config.toml
model = "class-conditioned image diffusion model"
dataset = "microscope photos of single blood and bone marrow cells"
train_examples = 194171
image_size = 48
horizontal_flip = true
conditioning = "class"
arch = "dit"
objective = "v"
cond_dim = 192
targets = ["cell type"]
num_classes = 17
cond_dropout = 0.1
norm = "layernorm"
activation = "relu"
mlp_ratio = 3
head_dim = 32
fused_qkv = true
qk_norm = true
inner_norm = false
moe = "soft"
num_experts = 4
moe_every = 2
expert_mlp_ratio = 2
slots_per_expert = 2
shared_expert = false
patch_size = [4, 4]
layers = 6
width = 192
positions = "learned"
optimizer = "soap"
beta2 = 0.95
lr = 0.0027
beta1 = 0.95
shampoo_beta = 0.95
eps = 1e-08
precondition_frequency = 10
max_precond_dim = 512
one_sided = false
adamw_lr_other_params = 0.0028
magnitude_pruning = 0.3
steps = 25600
batch_size = 64
epochs = 8.4
lr_schedule = "cosine"
final_lr_fraction = 0.01
warmup_steps = 1280
weight_decay = 0.1
adamw_weight_decay_other_params = 0.01
Rows from block 3, named by matrix and row number. Each number is 128 + 24 x the weight over the matrix's rms, rounded and kept within 0 to 255. All counts start at 0.
# ada: adaLN modulation (shift, scale and gate of each sublayer stacked) (model.blocks.3.ada.weight, 1152x192), inputs 0-95
ada.404 [138 126 133 128 124 128 128 121 126 128 128 134 175 127 129 128 138 123 122 128 136 141 131 142  86 163 128 135 126 128 132 129 128 128 135 128 128 135 128 127 115 128 128 128 130 128 135 127 128 139 114 111 128 128 132 131 128 112 128 127 164 141 133 124 134 128 145 128 128 128 136 158 128 132 111 128 128 143 105 109 128 139 122 128 121 122 128 137 128 109 123 129 128 128 126 128]
ada.405 [123 135 128 144 111 131 154 133 144 114 148 128 129 130 128 111 128 127 120 150 156 103 119 118 121 128 123 128 138  66 128 127 127 128 128 159 124 128 106 129 128 115 124 128 119 128 128 127 128 121 128  99 128 112 132 151 128 122 128 117 128 149 128 128 128 138 125 124 143 125 128 127 128 128 128 128 128 121 128 120 128 143 114 126 128 103 181 121 117 128 131 128 128 139  95 128]
ada.406 [147  73  95 163 116 132 110 128 134 143 128 128 103 128 128 112 140 128 109 143 122 110 109 130 184 145 128 121 108 140 101  53 128 128 151 173 128 123 128 142 104 109 144 118 101 129 148 128  83  78  95 145 140 128 130 111 158  97 128 145  64 137 128 102  93 125 124 128 132 128 125 122 141  89 135 121 138 135 120 111 128 124 146 133 179 136 198 192 128  98 115 142  80 100  95 130]
ada.407 [134  89 142 128 118 129 128 136 145 128 148 142 162 142 134 128  86 144 109 142 128 128 121 123 128 134 128 115 133 164 168 128 139 128 128 134 136 132 118 128 115 137 111 127 139 128 117 127 146 126 141 149 128 128 128 102 133 128 128 134 153 173 137 128 107 151 151 108 132 110 121 136 131 127 122 128 128 118 199 128 128 128 182 128 128 124 168 101 151 155 128 124 131 117 150 128]
ada.408 [125 128 155 120 133 128 128 131 145 133 128 128 117 126 134 135 128 131 128 128 112 128 151 128 156 122 126 128 135 141 115 114 128 128 128 127 128 132 138 117 128 118 128 120 131 122 123 128 135 128 127 137 141 133 128  99 160 128 114 128 133 120 116 135 128 169 117 125 130 141 125 128 122 128 128 128 128 128 147 102 128 130 130 124 136 128 124 128 144 161 138 124 128 131 128 130]
ada.409 [140 128 128 132 117 109 128 118 128 128 132 146 107 128 128 128 150 144 128 118 112 127 128 112 121 123  90 128 128 142  91 173 111 128  96 127 116 117 143 128 130 128 128 128 122 128 109 121 128 128 128 140 128 146 128 129 144 134 128 132 166 125 128 115 147 132 128 128 147 100 124 104 131 128 127 128 128 139  99 126 136 128 122 128 151 128 141 120 128 150 135 128 132 117 128 150]
ada.410 [119 114 117 111 134 115 127 110 110 128 166 106 128 128 144 128 128 128 128 126 123 136 126 124 114 124 137 111 122 104 128 132 127 128 131 128 137 147 108 139 152 128 102 170 128 132 127  87 132 157 129 128 139 137 101 168 151 128 128 109  98 170 136 128 109 124 131 128 128 128 150 128 123 126 124 127 121 128 143 153 128 109 165 128 115 123 175 121 128 115 128 107 184 156 180 128]
ada.411 [128 109 127 128 117 128 118 132 128 125 112 127 120 128 120 129 128 128 123 128 128 109 145 128 123 141 128 128 128 129 118 128 128 130 128 128 136 113 122 128 128 129 122 128 128 127 128 124 128 117 138 112 141 128 128 137 128 143 128 128 123 121 115 121 128 128 125 134 128 137 128 125 128 127 119 121 118 128 128 133 128 125 128 128 128 126 123 128 128 118 127 128 118 122 128 141]
ada.412 [128 143 120 126 136 138 128 128 126 138 128 128 123 128 128 129 128 137 128 128 128 119 128 128 123 131 112 128 138 128 127 135 128 128 128 128 128 142 128 128 130 125 113 128 121 128 121 128 128 122 114 123 128 128 137 128 128 174 127 133 128 128 127 123 131 128 128 128 128 141 127 128 119 150 128 131 121 128 108 128 128 119 133 140 129 128 130 128 127 118 119 128 141 128 133 128]
ada.413 [134 125 128 125 157 110 128 134 147 133 128 135 170 144 134 136 128 128 158 147 128 188 128 141 112  84 154 110 130 127 128 155  91 147 128 171 128 130 140 142 170 128 128 125 139 130 105 156 152 162 139 118 121 177 128 138 102 141 134 166 128  84 128  98 151 169 151 160 122 153 143 123 128 124 161 134 118 128  62 141 128 152 160 121 139 113 220 128 120 119 161 142  90 128 181 144]
ada.414 [128 135 118 124 117 128 152 128 125 140 124 128 175 152 106 117 128 128 154 148 144 133 142 108 121 148  89 125 140 127 128 165 115 130 128  99 128 106 134 128 116 128  98 135 119 128 128 151 152 152 134 128 138 133 128 128 128 128  92 118 128 132 124 119 157 147 139 123 128 133 113 124 123 120 155 127 119 128 162 128 128 119 119 128 128 128  92  84 140 131 128 128 171 134 112 111]
ada.415 [130 112 128 136 128 157 123 106 128 106 143 122 118 128 136 108 112 128 103 144 128 128 112 130 108 106 128 128 116 128 154  94 116 115 141 128 130 128 104 128  94 131 120 120 128 118 178 128  86 125 141 159 128 128 119 121 128 114 137 145 128 144 143 118 128 128 128 127 128 124 149 132 123 136 160 126 114 148 134 128 119 121 128 128 129 128  94  90 121 117 128 128 128 119 128 120]
ada.416 [128 108 124 128 122 116 128 128 128 143 105 131 150 121 128 134 127 119 128 128 128 128 128 128 128 112 140 130 128 140 128 105 120 128 108 128 128 115 137 135 128 135 157 128 128 140 128 134 128 117 140 128 132 147 144 128 128 128 128 127 128 128 128 106 137 128 128 128 114 128 124 101 130 128 128 120 113 119 148 128 128 120 128 128 128 142 128 124 154 120 127 124 128 134 125 136]
ada.417 [136 166  83 122 128 156  87 112 128  93 134 155 181 121 117 114 105 133  85 122 159 128 130 130 223 179 129 130 131  58 128 128 128 128 139 128 153 126 119 128 134 137 141 153 114  96 141 128 174 128  98 111 141 116 130 112  82 128 128 131 142 246 134 133 128  98 140 171 151   1 139 109  88 132 180 117 111 128  14 150 112 128 186 107 136 128 184 100 128 146 134 128 153  95 125 164]
ada.418 [123 146 159 128 152 142 173 128 128 116 128 127  89 128 128 125  82 134 181 129 128 180 148  78 157 167 109 154 144 128 107 128 153 128 136  77  59 137 165 137 141 110 140 128 128 118 106  83 203 174 163 167 169 111 147  88 118 137 128  97 127  99 124 137 128 120 135 138 131 106 125 129  80 118 103 104 149 128 160 128 115 128 128 123 148 161 107   0 138 128  77 115 158 128 132 128]
ada.419 [113 163 160 107 128 112 128 133 128 128 128 123 150 117 128 128 150 148 110 134  89 155 133 128 124 162 131 118 134 128  84 208 134 134 115 116 106 113 128 107 128 140 145 128 148  98 128 131 204 120 128 104 149 128 142 111 128 136 114 118 182 128 113 128 149 132 135 110 128 136 118 128 106 128 127 130 153 128 137 128 141 128 135 119  99 137 128 143 128 102 128 126 128 131 122 128]
ada.420 [128 193 114  96 149 128 117 128 155 128 150 128  89 142 134 145 128 128 107 131 128 130 128 144 128 128 128 145 128 128 128 128 129 128 153 149 128 128 144 134 115 128 128 119 128 115 128 128  89 128 128 160 115 145 126 136 138 110 128 128  89 106 129 140 123 127 144 125 132  82 122 124 138 133 180 107 133 107 105 128 128 141 123 134 121  99 123 130 135  90 108 128 157 128 100 128]
ada.421 [122 128 128 124 119 137 128 128 128 124 142 128 118 128 129 141 128 128 121 131 133 136 128 125 128 128 114 123 123 128 122 128 135 122 128 128 128 128 128 122 128 124 129 130 121 123 128 131 118 128 126 128 125 128 131 128 130 120 130 128 144 138 136 128 108 138 128 126 128 137 127 128 128 116 118 152 128 128 132 128 126 140 118 128 120 146 128 140 119 124 118 128 142 116 125 132]
ada.422 [140  78 122 118 128 130 119 128 110 129 128 128 128 128 128 154 106 128 128 124 116 107 125 156 122 128 133 128 127 144 141 149 134 154 124 128 143 112 117 152 128 128 125 121 128 128 130 125  81 112 135 110  77 128 128 128 120 129 122 131 128  86 109 110 121 119 136 138 118 150 128 128 128 128 128 130 126 128 133 128 101 132  90 115 128  99 103  74 134  62  93 128 122 153 120  92]
ada.423 [128 128 121 139 133 148 152 128 135 111 128 104 108 128 128 120 128 128 137 166  90 130 123  99  79 131 128  95 108 128 162 174 132 144 119 152 140 139 128 142 128 128 128 125 128 128 118 135 127 122 126 107 154 130 128 114 147 128 128 128 133 127 120 140 111 122 126 128 140 170 140 145 163 126  90 128 128 147 175 135 135 137  69 161 155 117 128 199 134 140 166 116 196 119 159 120]
ada.424 [128 129 128 124 128 137 133 137 129 123 136 146 132 126 128 120 142 148 121 128 128 120 127 131 128 128 128 128 128 133 128 128 128 125 128 128 128 128 128 126 128 138 131 128 119 138 133 128 128 128 128 129 129 128 120 122 117 127 119 132 148 128 128 111 113 128 128 128 122 128 128 133 128 118 130 128 124 128 128 128 114 110 128 107 128 128 128 134 140 116 139 142 139 110 128 132]
ada.425 [138 104 133 119 145 128 128 128 127 128 134 104 146 128 144 153 100 128 131 126  94 140 128 125  82 105 121 103 128  85 128 217 124 107 132  80 126 151 129 124 117 128 154 128 127 117 122 159 101 135 134 139 127 144 128 126 139 128 118 128 156  97 128 128 128 159 128 128 128 162 143 131 116 163 128 120 145 128 130 102  95 128  88 102 136 128  50 128 139 112  77  98 155 144 151 128]
ada.426 [128  99  88 171 128  94  93 128 144 128 119 120 122 128 135 128 132 128 169 116 128 140 128 160  74 146 127 130 128  72 160   0 138 137 128 120 179 123  99 167 128 128 143  93  90 112 135 109 122  98 108 133  92 159 128 145 145 113 177 124 116  85 112 128  82 129 129 128 104 174 152 128 115 146 132 124 103 128 128 102 124 133 120 112 106 112  82 188 106 135 136 111  88  84 128 130]
ada.427 [139 101 116 128 128 113 128 128 143 128 128 133 173 137 130 130  95 133 162 124 128 128 136 128 181 119 116 141 111 101 127 128 136 120 128 128 128 128 117 125 125 142 115 113 132 131 128 128 128 124 139 128 121 128 128 128 128 111 132 128 128 169 128 130 128 134 128 114 123 128 128 120 127 142 140 128 128 128 127 128 128 134 125 145 127 128 108 119 133 128 128 128 128 113 128 118]
ada.428 [128  82 113 128 128 125 110 110 128 123 128 131 105 128 128 128 124 116 128 128 128 111 137 153 157 119 143 131 128 128 175 142 153 128 141 163 141 115 143 115  81 118 128 128 124 128 119 171 128 128 128 112  88 128 155 113 156 131 128 124 118 117 128 108 108  93 128 141 128 128 128 122 156  87 139 136 146 134 108 114 128 128 128 119 128 107 139 134 128 113 128 122 128 101 121 128]
ada.429 [126 179 116 165 110  84 111 132 140 128 113 128 132 123 128 128 128 126 102 128 112 151 130 132 113 128 133 145 128 198 103 104 128 132 150 137 133 149 128 150 128 121 121 136 137 119 173 135 105  83 136 104  91 126 128 135 139 113 128 128  72  51 128 167 129  96 102 156  98 108 128  91 128 128 128 142 119 128 128 159 128 127 128 128 115 114  82 128 113 136 115 102 117 140  99 133]
ada.430 [125 132 131 119 128 140 140 145 121 144 134 136  86 136 136 116 128 151 128 118 138 128 129 118 164 128 125 121 133 128 144 128 130 128 128 119 128 124 143 130 128 131 105 128 121 128 128 128 128 104 127 117 119 128 128 121 133 138 132 130 138 128 123 124 122 128 138 131 122 122 128 156 128 128 128 145 122 128 128 138 149 128 128 137 126 142 128 128 128 110 128 128 127  98 126 131]
ada.431 [135 139 129 128 128 128 138 128 136 152  93 131 133 105 155 129 122 114 104 128 123 128 128 135 199 128 128 128 121 128 128  96 126 128 135 129 119 124 126 126 128 128 115 128 131 125 115 150 142 141 116 122 128 139 128 128 146 128 128 128 149 115 128 109 161 128 113 141 148 128 128 109 128 108 153 129 156 130 115 154 143 128 137 167 136 128  99 128 128 152 123 145  98 139 128 128]
ada.432 [136 142 124 123 132 140 128 136 132 145 140 144 160 139 128 125 128 122 128 128 128 127 135 128 128 130 115 128 128 144 134 127 124 106 128 136 131 137 118 128 128 128 128 128 128 134 137 128 125 118 128 136 128 128 131 128 135 117 130 128 201 128 138 123 128 128 128 128 138 128 121 128 128 134 127 129 121 128 109 114 130 145 128 128 132 144 131 133 137 118 128 122 128 128 119 126]
ada.433 [115 112 128 130 120 107 132 132 130 139 130 135  88 121 125 127 120 125 106 122 144 123 139 128 135 128 129 143 114 131 139 128 116 115 123 128 128 115 128 128 126 130 125 139 129 124 135 128 127 128 139 123 129 137 128 128 138 129 131 128 123 128 122 134 128 128 128 128 128 128 121 128 124 128 128 127 122 128 128 138 128 109 128 133 129 128 118 128 120 128 132 128 107 128 137 128]
ada.434 [147 180 125 153 121 114 104 128 111 128 113 119 129 134 117 128 169 128 143 120 128 124 128 128 173 104 128 108 114 128 128 128 136 128 142 153 163 126 128 149 123 135 141 126 131 135 129 133 168 129 128 111  97 108  99 128 128 129 128 161 126  65 136 127 128 107 128 115 127  86 125  85 128 128 118 117 128 128 138 160 125 131 128  88 128 127 148 106 105 100 112 130 135 119 128 138]
ada.435 [125 139 115 123 137 135 128 126 138 122 136 128 119 129 127 129 128 128 128 118 127 137 116 130 128 136 130 128 130 128 128 128 128 134 128 128 128 120 153 129 127 127 128 107 130 130 133 112 128 115 140 134 110 132 125 137 130 128 128 128 128 111 128 128 128 128 130 128 128 139 119 132 128 128 128 128 120 145 129 157 130 128 128 128 119 128 143 138 128 128 128 127 128 128 128 118]
ada.436 [131 143 152 128 145 128 128 121 112 128 128 106  96 116 128 146 130 122 103  83 143 128 143  63  76 149 144 128 134  71 130 224 128 120 121 117 109 128 137 100 128 141 119 149 123 143 131 133  90 128 136 103 132 128 107 115 138 132 128 133 128 171 128 128 132 141  93 117 133 111 112 134 128 128 128 128 128 103 172  62 128 114 129 137 117 166  36 161 130 171 152 103 148 121 120 135]
ada.437 [128  74 141  88 114 145 102 128 124 128 128 148  84 128 128 124  97 128 128 134 128 128 174  96  94 152 121 109 119  97 148 194 126 128 142  93 186 168 128 133 128 128 120 113 126 128 128 125 127 124 130 128 128  82 128 120 128 117 128 118 123 128 128 145 164  97  91 136 122 174 124  98 157 127 171 118 134 155  92 174 128 116 158 138 101 117  98 114 130 128 128 128 157 128 153 110]
ada.438 [128 116 128 128 128 128 128 123 128 128 107 128 128 128 137 128 102 128 128 128 139 128 128 133 123 125 132 129 127 103 139 131 134 128 128 134 128 128 117 133 128 128 112 139 110 145 114 128 132 135 128 144 117 129 127 141 136 128 128 128 128 141 125 145 128 134 124 113 128 128 122 113 137 128 138 129 128 128 132 128 139 128 129 128 134 128 128 167 130 145 128 121 128 128 128 128]
ada.439 [141 131 130 137 122 103 141 128 139 128 128 160  88 145 128 118 108 130 124 128 117 134 125 125 157 122 128 149 131 146 131 128 106 128 124 140 128 128 129 128 128 122 128 133 135 128 115 120 127 125 128 131 128 128 128 110 130 128 128 128 128 128 135 149 128 132 119 141 145 115 121 110 128 128 139 139 128 128 128 150 128 128 130 141 128 110 119 128 122 139 137 137 110 134 128 125]
ada.440 [127 153 132 122 118 128 128 126 128 120 140 133  99 128 128 128 103 128 104 128 128 113 128 119 128 122 124 110 121  84 116 131 138 128 128 146 128 128 128 118 118 117 139 121 128 125 134 128 111 121 128 158 134 129 108 128 123 128 129 133 109 109 128 133  84 128 128 105 134 128 130 124 136 128 128 130 119 143 183 129 128 128 114 147 111 130  97 112 118 155 140 128  82 133 135 102]
ada.441 [141 128 161 124 117 128 121 128 136 116 128 128 116 117 150 141 111 129 128 120 120  93 128  91 116 118 133 128 115 169  45 128 128 128 143 128 128 138  99 142 145 128 145 122 128 145 128  74 107 132 163 161 155 136 128 102 163  96 166 126 119 141 136 128 139 127 126  95 140 128 132 127 133 128  92 128 124 115 136 117 106 129 128 165 161 128  92 128 120 151 113 128 181 133  95 135]
ada.442 [121 135 152 114 117 137 128 128 128 108 132  99 110 114 124 123 128 128 113 129 109 144 113 111 128 128 147 122 101  94 126 111 135 133 128 131 109 109 128 128 112 128 128 117 128 128 149 128 146 133  70 111 123 124 122 128 124 128 128 123 132 102 123 129 128 132 132 119 135 117 128 154 110 128 128 116 135 117 113 117 124 128 127  93 134 128  91  71 130 130 120 128 128 128 117 128]
ada.443 [112 128 105 130 128 128 146 140 140 129 136 128 112 128 128 128 135 129 116 128 128 124 128 130 147 128 129 128 143 119 125 119 128 128 132 158 126 126 128 151 138 128 128 145 120 128 121 135 132 128 164 124 123 131 109 140 128 128 137 130 128 116 128 121 128 111 128 128 123 149 128 128 127 128 128 120 140 128 128 140 139 125 128 128 126 128 124 128 127 152 136 123 128 149 139 123]
ada.444 [128  83 140 128 118  91 128 128 128 125 128 128 172 128 146 128 109 119 128 118 130 128 111 118 133 128 149 113 132 102 128 111  92 135 128 152 171 122  97 128 145 150 128 128 128 112  89 105 128 124  59  76 126 113 128 140  90 100 142 152 119 113 128  97 130 139 101 148 133 122 133 109 118 113 135 128 144 108  75 194 128 120  94 131  97 128 103 203 120  83 115 140  89 141 118 117]
ada.445 [160 126 128 129 128 128 165 140 145 125 103 117 104 128 128  93 127 128 161 128 128  93 159 121 132 141 133 123 128 114 128 116 125 128 127 131 128 128 129 101 110 138 130 150 128 135  78 172 128 136 128 128 143 115 136 128 151 147 107 127 184  77 128 151 153 136 128 128 121 128 128 128 128 128  99 128 121 132 128 115 160 128 116 128 128 128 128 133 147 165 154 128  97 123 128 130]
ada.446 [139  94  70 148 105 133 128 136 119 138 157 153 137 116 127  98 142 128 128 123 113 121 128 164 128 135 147 109 128 182 176  71 114 139 128 180 156 128 126 108 128 127 128 118 128 133 156 128 128 128 128 142 117 133 123 135  88 128 126 143 126 166 117 128 128 113 128 126 124 172 112 153 174 118 128 132 124 128  87 144 128 104 128 117  84 123 126 128 112  87 179 150  24 176 157 121]
ada.447 [124 136 128 128 129 137 128 134 117 128 128 128 128 128 128 128 128 123 102 128 132 128 121 121 105 128 116 128 128 128 131 139 128 128 128 133 128 144 128 128 128 122 125 129 120 114 128 128 126 136 109 121 128 124 139 119 128 128 128 128 172 128 126 139 130 128 128 127 129 127 128 137 128 127 121 128 128 128 128 128 128 128 128 138 131 134 125 120 121 128 127 130 148 112 138 120]
ada.448 [112  96 127 141  93 124 128 126 108 130 129 123 118 111 128 126 128 128 134 123 138  87 147 171 138 125 155 152 134 128 128 138 128 132 124 125 128 128 144 155 128 118 151 128 110 131 108 149 128 124 135 128 100 132 133 124 150 128 129 128 102 114 122 136 132 139 131 134 109 128 128 128 159 128 128 134 127 128 185 129 128 124 128 111 117 104 100  97 111 128 112 130 128 118 155 103]
ada.449 [130 128 128 128 128 131 141 134 128 129 128 132 155 128 128 128  76 119 123 128 125 128 160 128 153 129 116 128 111 128 140  78 128 128 146 128  95 102 157 100 128 128 121 128 128 122  94 160 158 180 113 139 134 131 128 103 120 108 124 138 120 112 117 135 160 146 120 125 152  70 128 118 128 128 113 128 128 128 107 151 128 117 147 138 128 138 128 107 136 228 128 128 125  89 113 146]
ada.450 [128 128 128 131 136 131 128 127 114 133 128 131 151 122 128 129 129 147 136 120 148 133 116 128 137 128 128 150 128 143 140 128 124 128 128 145 143 128 134 120 128 128 129 128 103 124 128 128 128 128 141 128 128 128 129 128 128 128 140 126  91 158 128 128 115 128 142 123 128 126 128 128 128 101 126 125 129 133 128 149 112 128 134 112 105 124 132 101 133 106 144 130 128 111 128 128]
ada.451 [133 120 128 133 128 128 143 128 128 128 140 140  93 128 121 134 122 138 146 128 128 128 127 130 124 128 128 122 128 128 131 135 121 130 120 128 128 145 137 128 130 128 128 128 129 117 127 128 119 119 121 128 128 128 117 134 128 140 123 125 159 117 124 124 128 128 136 131 140 129 126 124 130 128 124 131 128 128 128 124 128 125 128 135 115 131 128 132 128 101 116 128 121 128 129 130]
ada.452 [132 122 128 128 117 136 107 144 111 128 136 122 107 128 115 115 144 128 113 128 124 128 124 128 145 128 128 122 139 143 125 165 133 115 112 128 125 121 128 122 128 128 128 127 128 136 129 128 133 128 126 128 133 128 128 128 128 122 107 128 130  84 128 115 127 128 102 128 120 127 142 153 137 128 115 128 118 128 128 129 103 145 122 128 106 128 128  97 123 103 108 128 129 141 118 128]
ada.453 [143 173  93 147 128 128 128 146 136 128 150 128 106 138 122 135 204 128 151 113 157 127 128 146 110 128 128 128 140 175  87 128 128 121 121 106 117 159 126 152 129 128 134 130 128 120 129 143 117 158 128 118 128 136 128 125 119 137 127  93 128 124 145 149 124 134 127 132 135 121 128 128 139 128 159 124 112 130 171 117 128 154 157 128 126 139  98  95 125 128 139 147 134 105 115 128]
ada.454 [132  75 100 126 137 142  99 128 108 133 137 144  85 148 128 138 147 128 106 128 151 123 108  86 103 102 128 130 128 178 131 168 128 127 127  71 129 134 128 128 116 116 128 128 128 116 153 128 100 128 118 128 144 144 158 116 149 160 128 127 128 210 104 128 105 128 139 116 141 145 105 139  92 156  86 130 128 128 180 117 116 136 126 165 128 155 128 183 153 128  73 117 147 101 121 132]
ada.455 [128 138 128 128 136 128 144 137 119 128 149 119 128 119 130 128 128 118 148 128 128 130 127 135 147 128 126 121 128 138 128 125 144 128 128 128 123 128 155 128 144 134 128 128 128 128 143 128 118 126 128 130 111 138 125 128 117 136 117 128 133 118 128 105 131 131 122 128 121 134 128 128 114 131 127 131 124 128 141 128 138 125 137 135 128 128 128 117 124 126 121 128 128 135 126 137]
ada.456 [128  98 153  99 145 153 124 141 128 102 128 140 161 139 136 135  67 131 128 144 131  74 143 103 106 118 128 150 151 167 128 128 154 128 139  97 121 128 135 112 164 164 113 133 128 133 128 128 152 113 133 109 128 110 127 130 143 143 127 147 128  80 128 151 116 170 128 128 132 133 118 128 106 155 134 128 128 122 128 128 128 128 112 149 128 144 118  84 121 149 178 138 128 141 134 120]
ada.457 [128 130 128 129 122 148 124 140 128  98 135 128 121 128 135 134 137 128 152 116 122 128 128 104 114 133 131 134 115 115 119 106 122 118 144 117 128 149 136 130 135 132 128 128 115 127 155 120  90 128 128 111 121 136 115 148 118 116 128 125 101  81 135 128 128 134 132 128 128 128 135 108 128 128 132 112 135 129 100 128 105 128 153 148 128 119 128 133 130 124 130 127 139 128 126 128]
ada.458 [124 140 128 133 153 151 129 131 128 132 132 142  80 128 128 128 128 124 128 117  96 128 116 128  77 188 128 124 154 121 128 136 139 134 118 128 128 150 167  95 148 141 105 145 126 101 172 153 147 103 128 116 128 169 133  84 127 159 128 141 117 160 105 128 147 128 128 106 147 143 110 142 118 124 128 129 133 138 241 128 128 152 141 161 148 153 128 128 128 131 128 128 166 127 148 129]
ada.459 [141 120 148 128 128 129 144 128 119 123 121 123 122 128 118 128 128 124 118 128 128 130 128 128 133 128 128 128 128 128 128 128 128 129 128 133 128 117 122 122 131 136 128 133 126 128 132 128 126 126 128 125 126 128 116 128 128 134 139 135 128 128 128 126 128 130 128 131 128 137 126 140 132 128 128 111 125 130 128 128 117 134 125 128 128 128 109 132 128 117 130 116 121 132 119 128]
ada.460 [141 128 123 131 128 140 128 125 126 128 143 122 174 128 124 137 136 128 144 124 125 129 128 125 129 112 132 128 136 128 128 137 128 128 128 109 134 142 133 131 119 122 128 128 128 133 128 117 119 117 117 145 122 125 127 128 143  81 126 126 147 109 132 116 128 124 128 128 118 128 128 122 128 128 137 151 126 123 128 132 128 151 120 128 116 140 128 127 134 118 128 134 128 128 128 128]
ada.461 [130 125 138 138 127 120 127 128 123 127 125 121  92 111 130 128 132 120 129 120 126 128 121 128 128 124 128 115 130 128 130 144 128 128 104 120 116 128 128 134 124 131 128 121 127 134 151 126 113 119 116 128 128 128 123 125 109 145 128 128 124 128 114 128 128 128 136 147 131 127 138 124 129 131 136 137 128 128 128 136 128 142 128 129 126 123 128 141 118 121 129 128 126 128 110 118]
ada.462 [134 151 111 128 133 117 136 116 125 115 112 141 110 132 140 137 128 127 128 115 135 128 128 128  78 146 128 140 128 124 128 129 135 135 128 137 128 128 115 122 128 131 124 128 128 133 119 128 128 131 128 128 132 132 128 117 128 128 128 128 128 158 113 128 128 128 128 128 131 124 137 125 127 141 131 116 128 128 125 112 131 128 122 116 128 128 111 128 121 133 124 128 143 141 129 114]
ada.463 [130 128 142 128 128 123 113 106 124 128 123 134 100 121 128 110 140 116 125 140 114 112 138 128 106 138 128 130 128 104 128 128 135 116 128 137 124 128 120 105 128 129 128 143 142 128 116 131 128 128 122 131 116 127 148 142 128 115 128 128 140  99 112 128 128 128 128 128 128 128 115 134 128 128 118 137 135 136 158  82 101 141 133 105 128 128 144 140 127 132 143 107 128 135 121 145]
ada.464 [131 111 103 128 135 143 110 128 128 127 128 130 160 141 128 128 103 123 139 155 135 119 128 138  91 128 139 141 143 148 160 145 136 128 122 128 128 124 133 117 109 128 111 115 122 128 157 126 120 143 128 106 123 138 123 128 128 128 144 128 157 146 129 128 128 128 150 102 142 147 120 121 141 111 117 162 130 128 132 128 128 128 123 105 133 128 128 150 128  89 136 128 128 129 128 119]
ada.465 [128 128 151 110 116 170 122 157 137 153 124 167 138  97 128 144 138 118 122 121  94 152 138 128  63 128 128 112 128 118 128 128 136 128 127 143 123 112 128 126 128 128 105 117 125 126 128 152  82 134 109 167 133 131 137  89 128 142 109 127 125 126 131 134 154 182 124 122 128 193 147 145 128 129 121 128 107 143 128 114 153 136 128 111 119 168 128 128 151 128 124 128 201 120 136 126]
ada.466 [119  93 128 130 128 122 133 152 141 109 129 137 127 128 128 132  77 135 128 144 153 109 128 128 134 131 133 128 103 103 128 128 132 128 128 138 132 120 132 130 128 128 128 134 125 133 113 109 156 133 162 127 116 137 128 147 128 113 128 113  89 176 104 128 128 130 107 157 128 176 128 128 128 128 132 128 129 118  83 103 121 137 106 128 103 117 128 157 119 161 105 109  93 132 169 128]
ada.467 [142 128 128 128 114 120 128 126 128 135 146 116 143 128 128 128 121 128 128 140 142 131 128 120  99 128 128 125 119  80 152 114 123 135 142 138 105 135 128 128 128 148 124 125 128 128 105 128 114 128 150 114 128 124 128 151 134 128 127 146  73 103 128 126 128 125 149 128 128 146 128 128 128 133 122 127 137 108 180 152 128 128 116 129 128 119 170 126 128 114 110 128 173 128 128 131]
ada.468 [124 136 129 141 121 134 128 122 128 150 128 128 127 134 128 126 183 128 141 122 152 128 128 168 151 128 133 121 112  98 135 121 139 105 122 142 167 128 128 136 130 140 140 140 133 128 108  95  96  65 128 152  95 143 114 128 128 128 162 142 128  83 129 107 197 128 134 128 110 188 121 128 128 128 149 128 138 150 239 128 112 128 128 136  74  99  89 131 133  73 166 115 143 110 107 107]
ada.469 [132 128 115 114 107 107 128 128 128 128 141 128 128 120 128 109 128 128 140 128 145 117 142 125 146 112 128 151 116 152 109 119 109  98 128 135 128 109 111 142 142 142 141 128 128 141 157  98 190 142 127 161  91 128 115 130 128  89 129 145 128  95 135 128 116 124 144 128 100 128 139 102 173 103 118 141 113 143 125  95 128 117 176  98 122 128 140 128 143 107 128 148 109 145 128 128]
ada.470 [128 145 128  90 128 135 141 114 123 128 128 128 138 150 128 131 128 135 150 126 128 128 128 159  88 127 128 125 128 112 137 128 126 115 119 164 127 122 104 162  98 128 128 128 114 128 130  88 138 111 131 136 128 126 110 157 138 109 131 128 128 128 128 128 104 122 128 134  97 149 128 129 133 128 108 132 120 133 128 128 114 128 128 128 124 128 128 102 130 128 128 128 128 128 140 128]
ada.471 [157 112  52 140 131 143 102 100 134 124 152 102 127 132 128 128 127 128 120 128 145  92 112 172 237 106 128 128 127 171 182 128 128 122 128 128 129 115 128 147 125 102 114 144 128 107 116  99 128 104 115 127 140 128 128 158  99 128 148 145 128 152 128 128 141 130 128 167 128 128 128 119 112 128 126 163 126 145 152 161 109 105 128 136 128 130  92  52 128 183 114 147 133 160 108 119]
ada.472 [128 126 149 127 128 123 128 128 128 111 128 151 118 128 128 148 135 131 153 139 115 128 146 126 125 119 128 138 145 132 124 125 125 135 121 128 134 115 114 122 123 127 134 127 128 134 122 128 128 124 128 128 128 140 142 128 128 114 128 128 156 148 121 128 128 134 139 136 128 120 120 119 117 128 125 139 128 130 128 128 130 124 127 128 134 128 128 123 128 131 122 130 123 121 128 128]
ada.473 [135 108 100 128 128 128 114 135 112 134 148 151 128 128 128 128 128 128 128 132 136 129 154 128 161 164 128 134 141 140 128 198 127 128 139 170 128 132 128 162 121 140 103 124 106 110 115 128 159  95 150 128 128  75 128 139 114 121 128 133 128 118 129 128 120 110 128 133 115 151 152 109 128 135 119 146 136 144 121 137 128 114  98 128 128 142  87 179 128 131  89 132 128 134  92 128]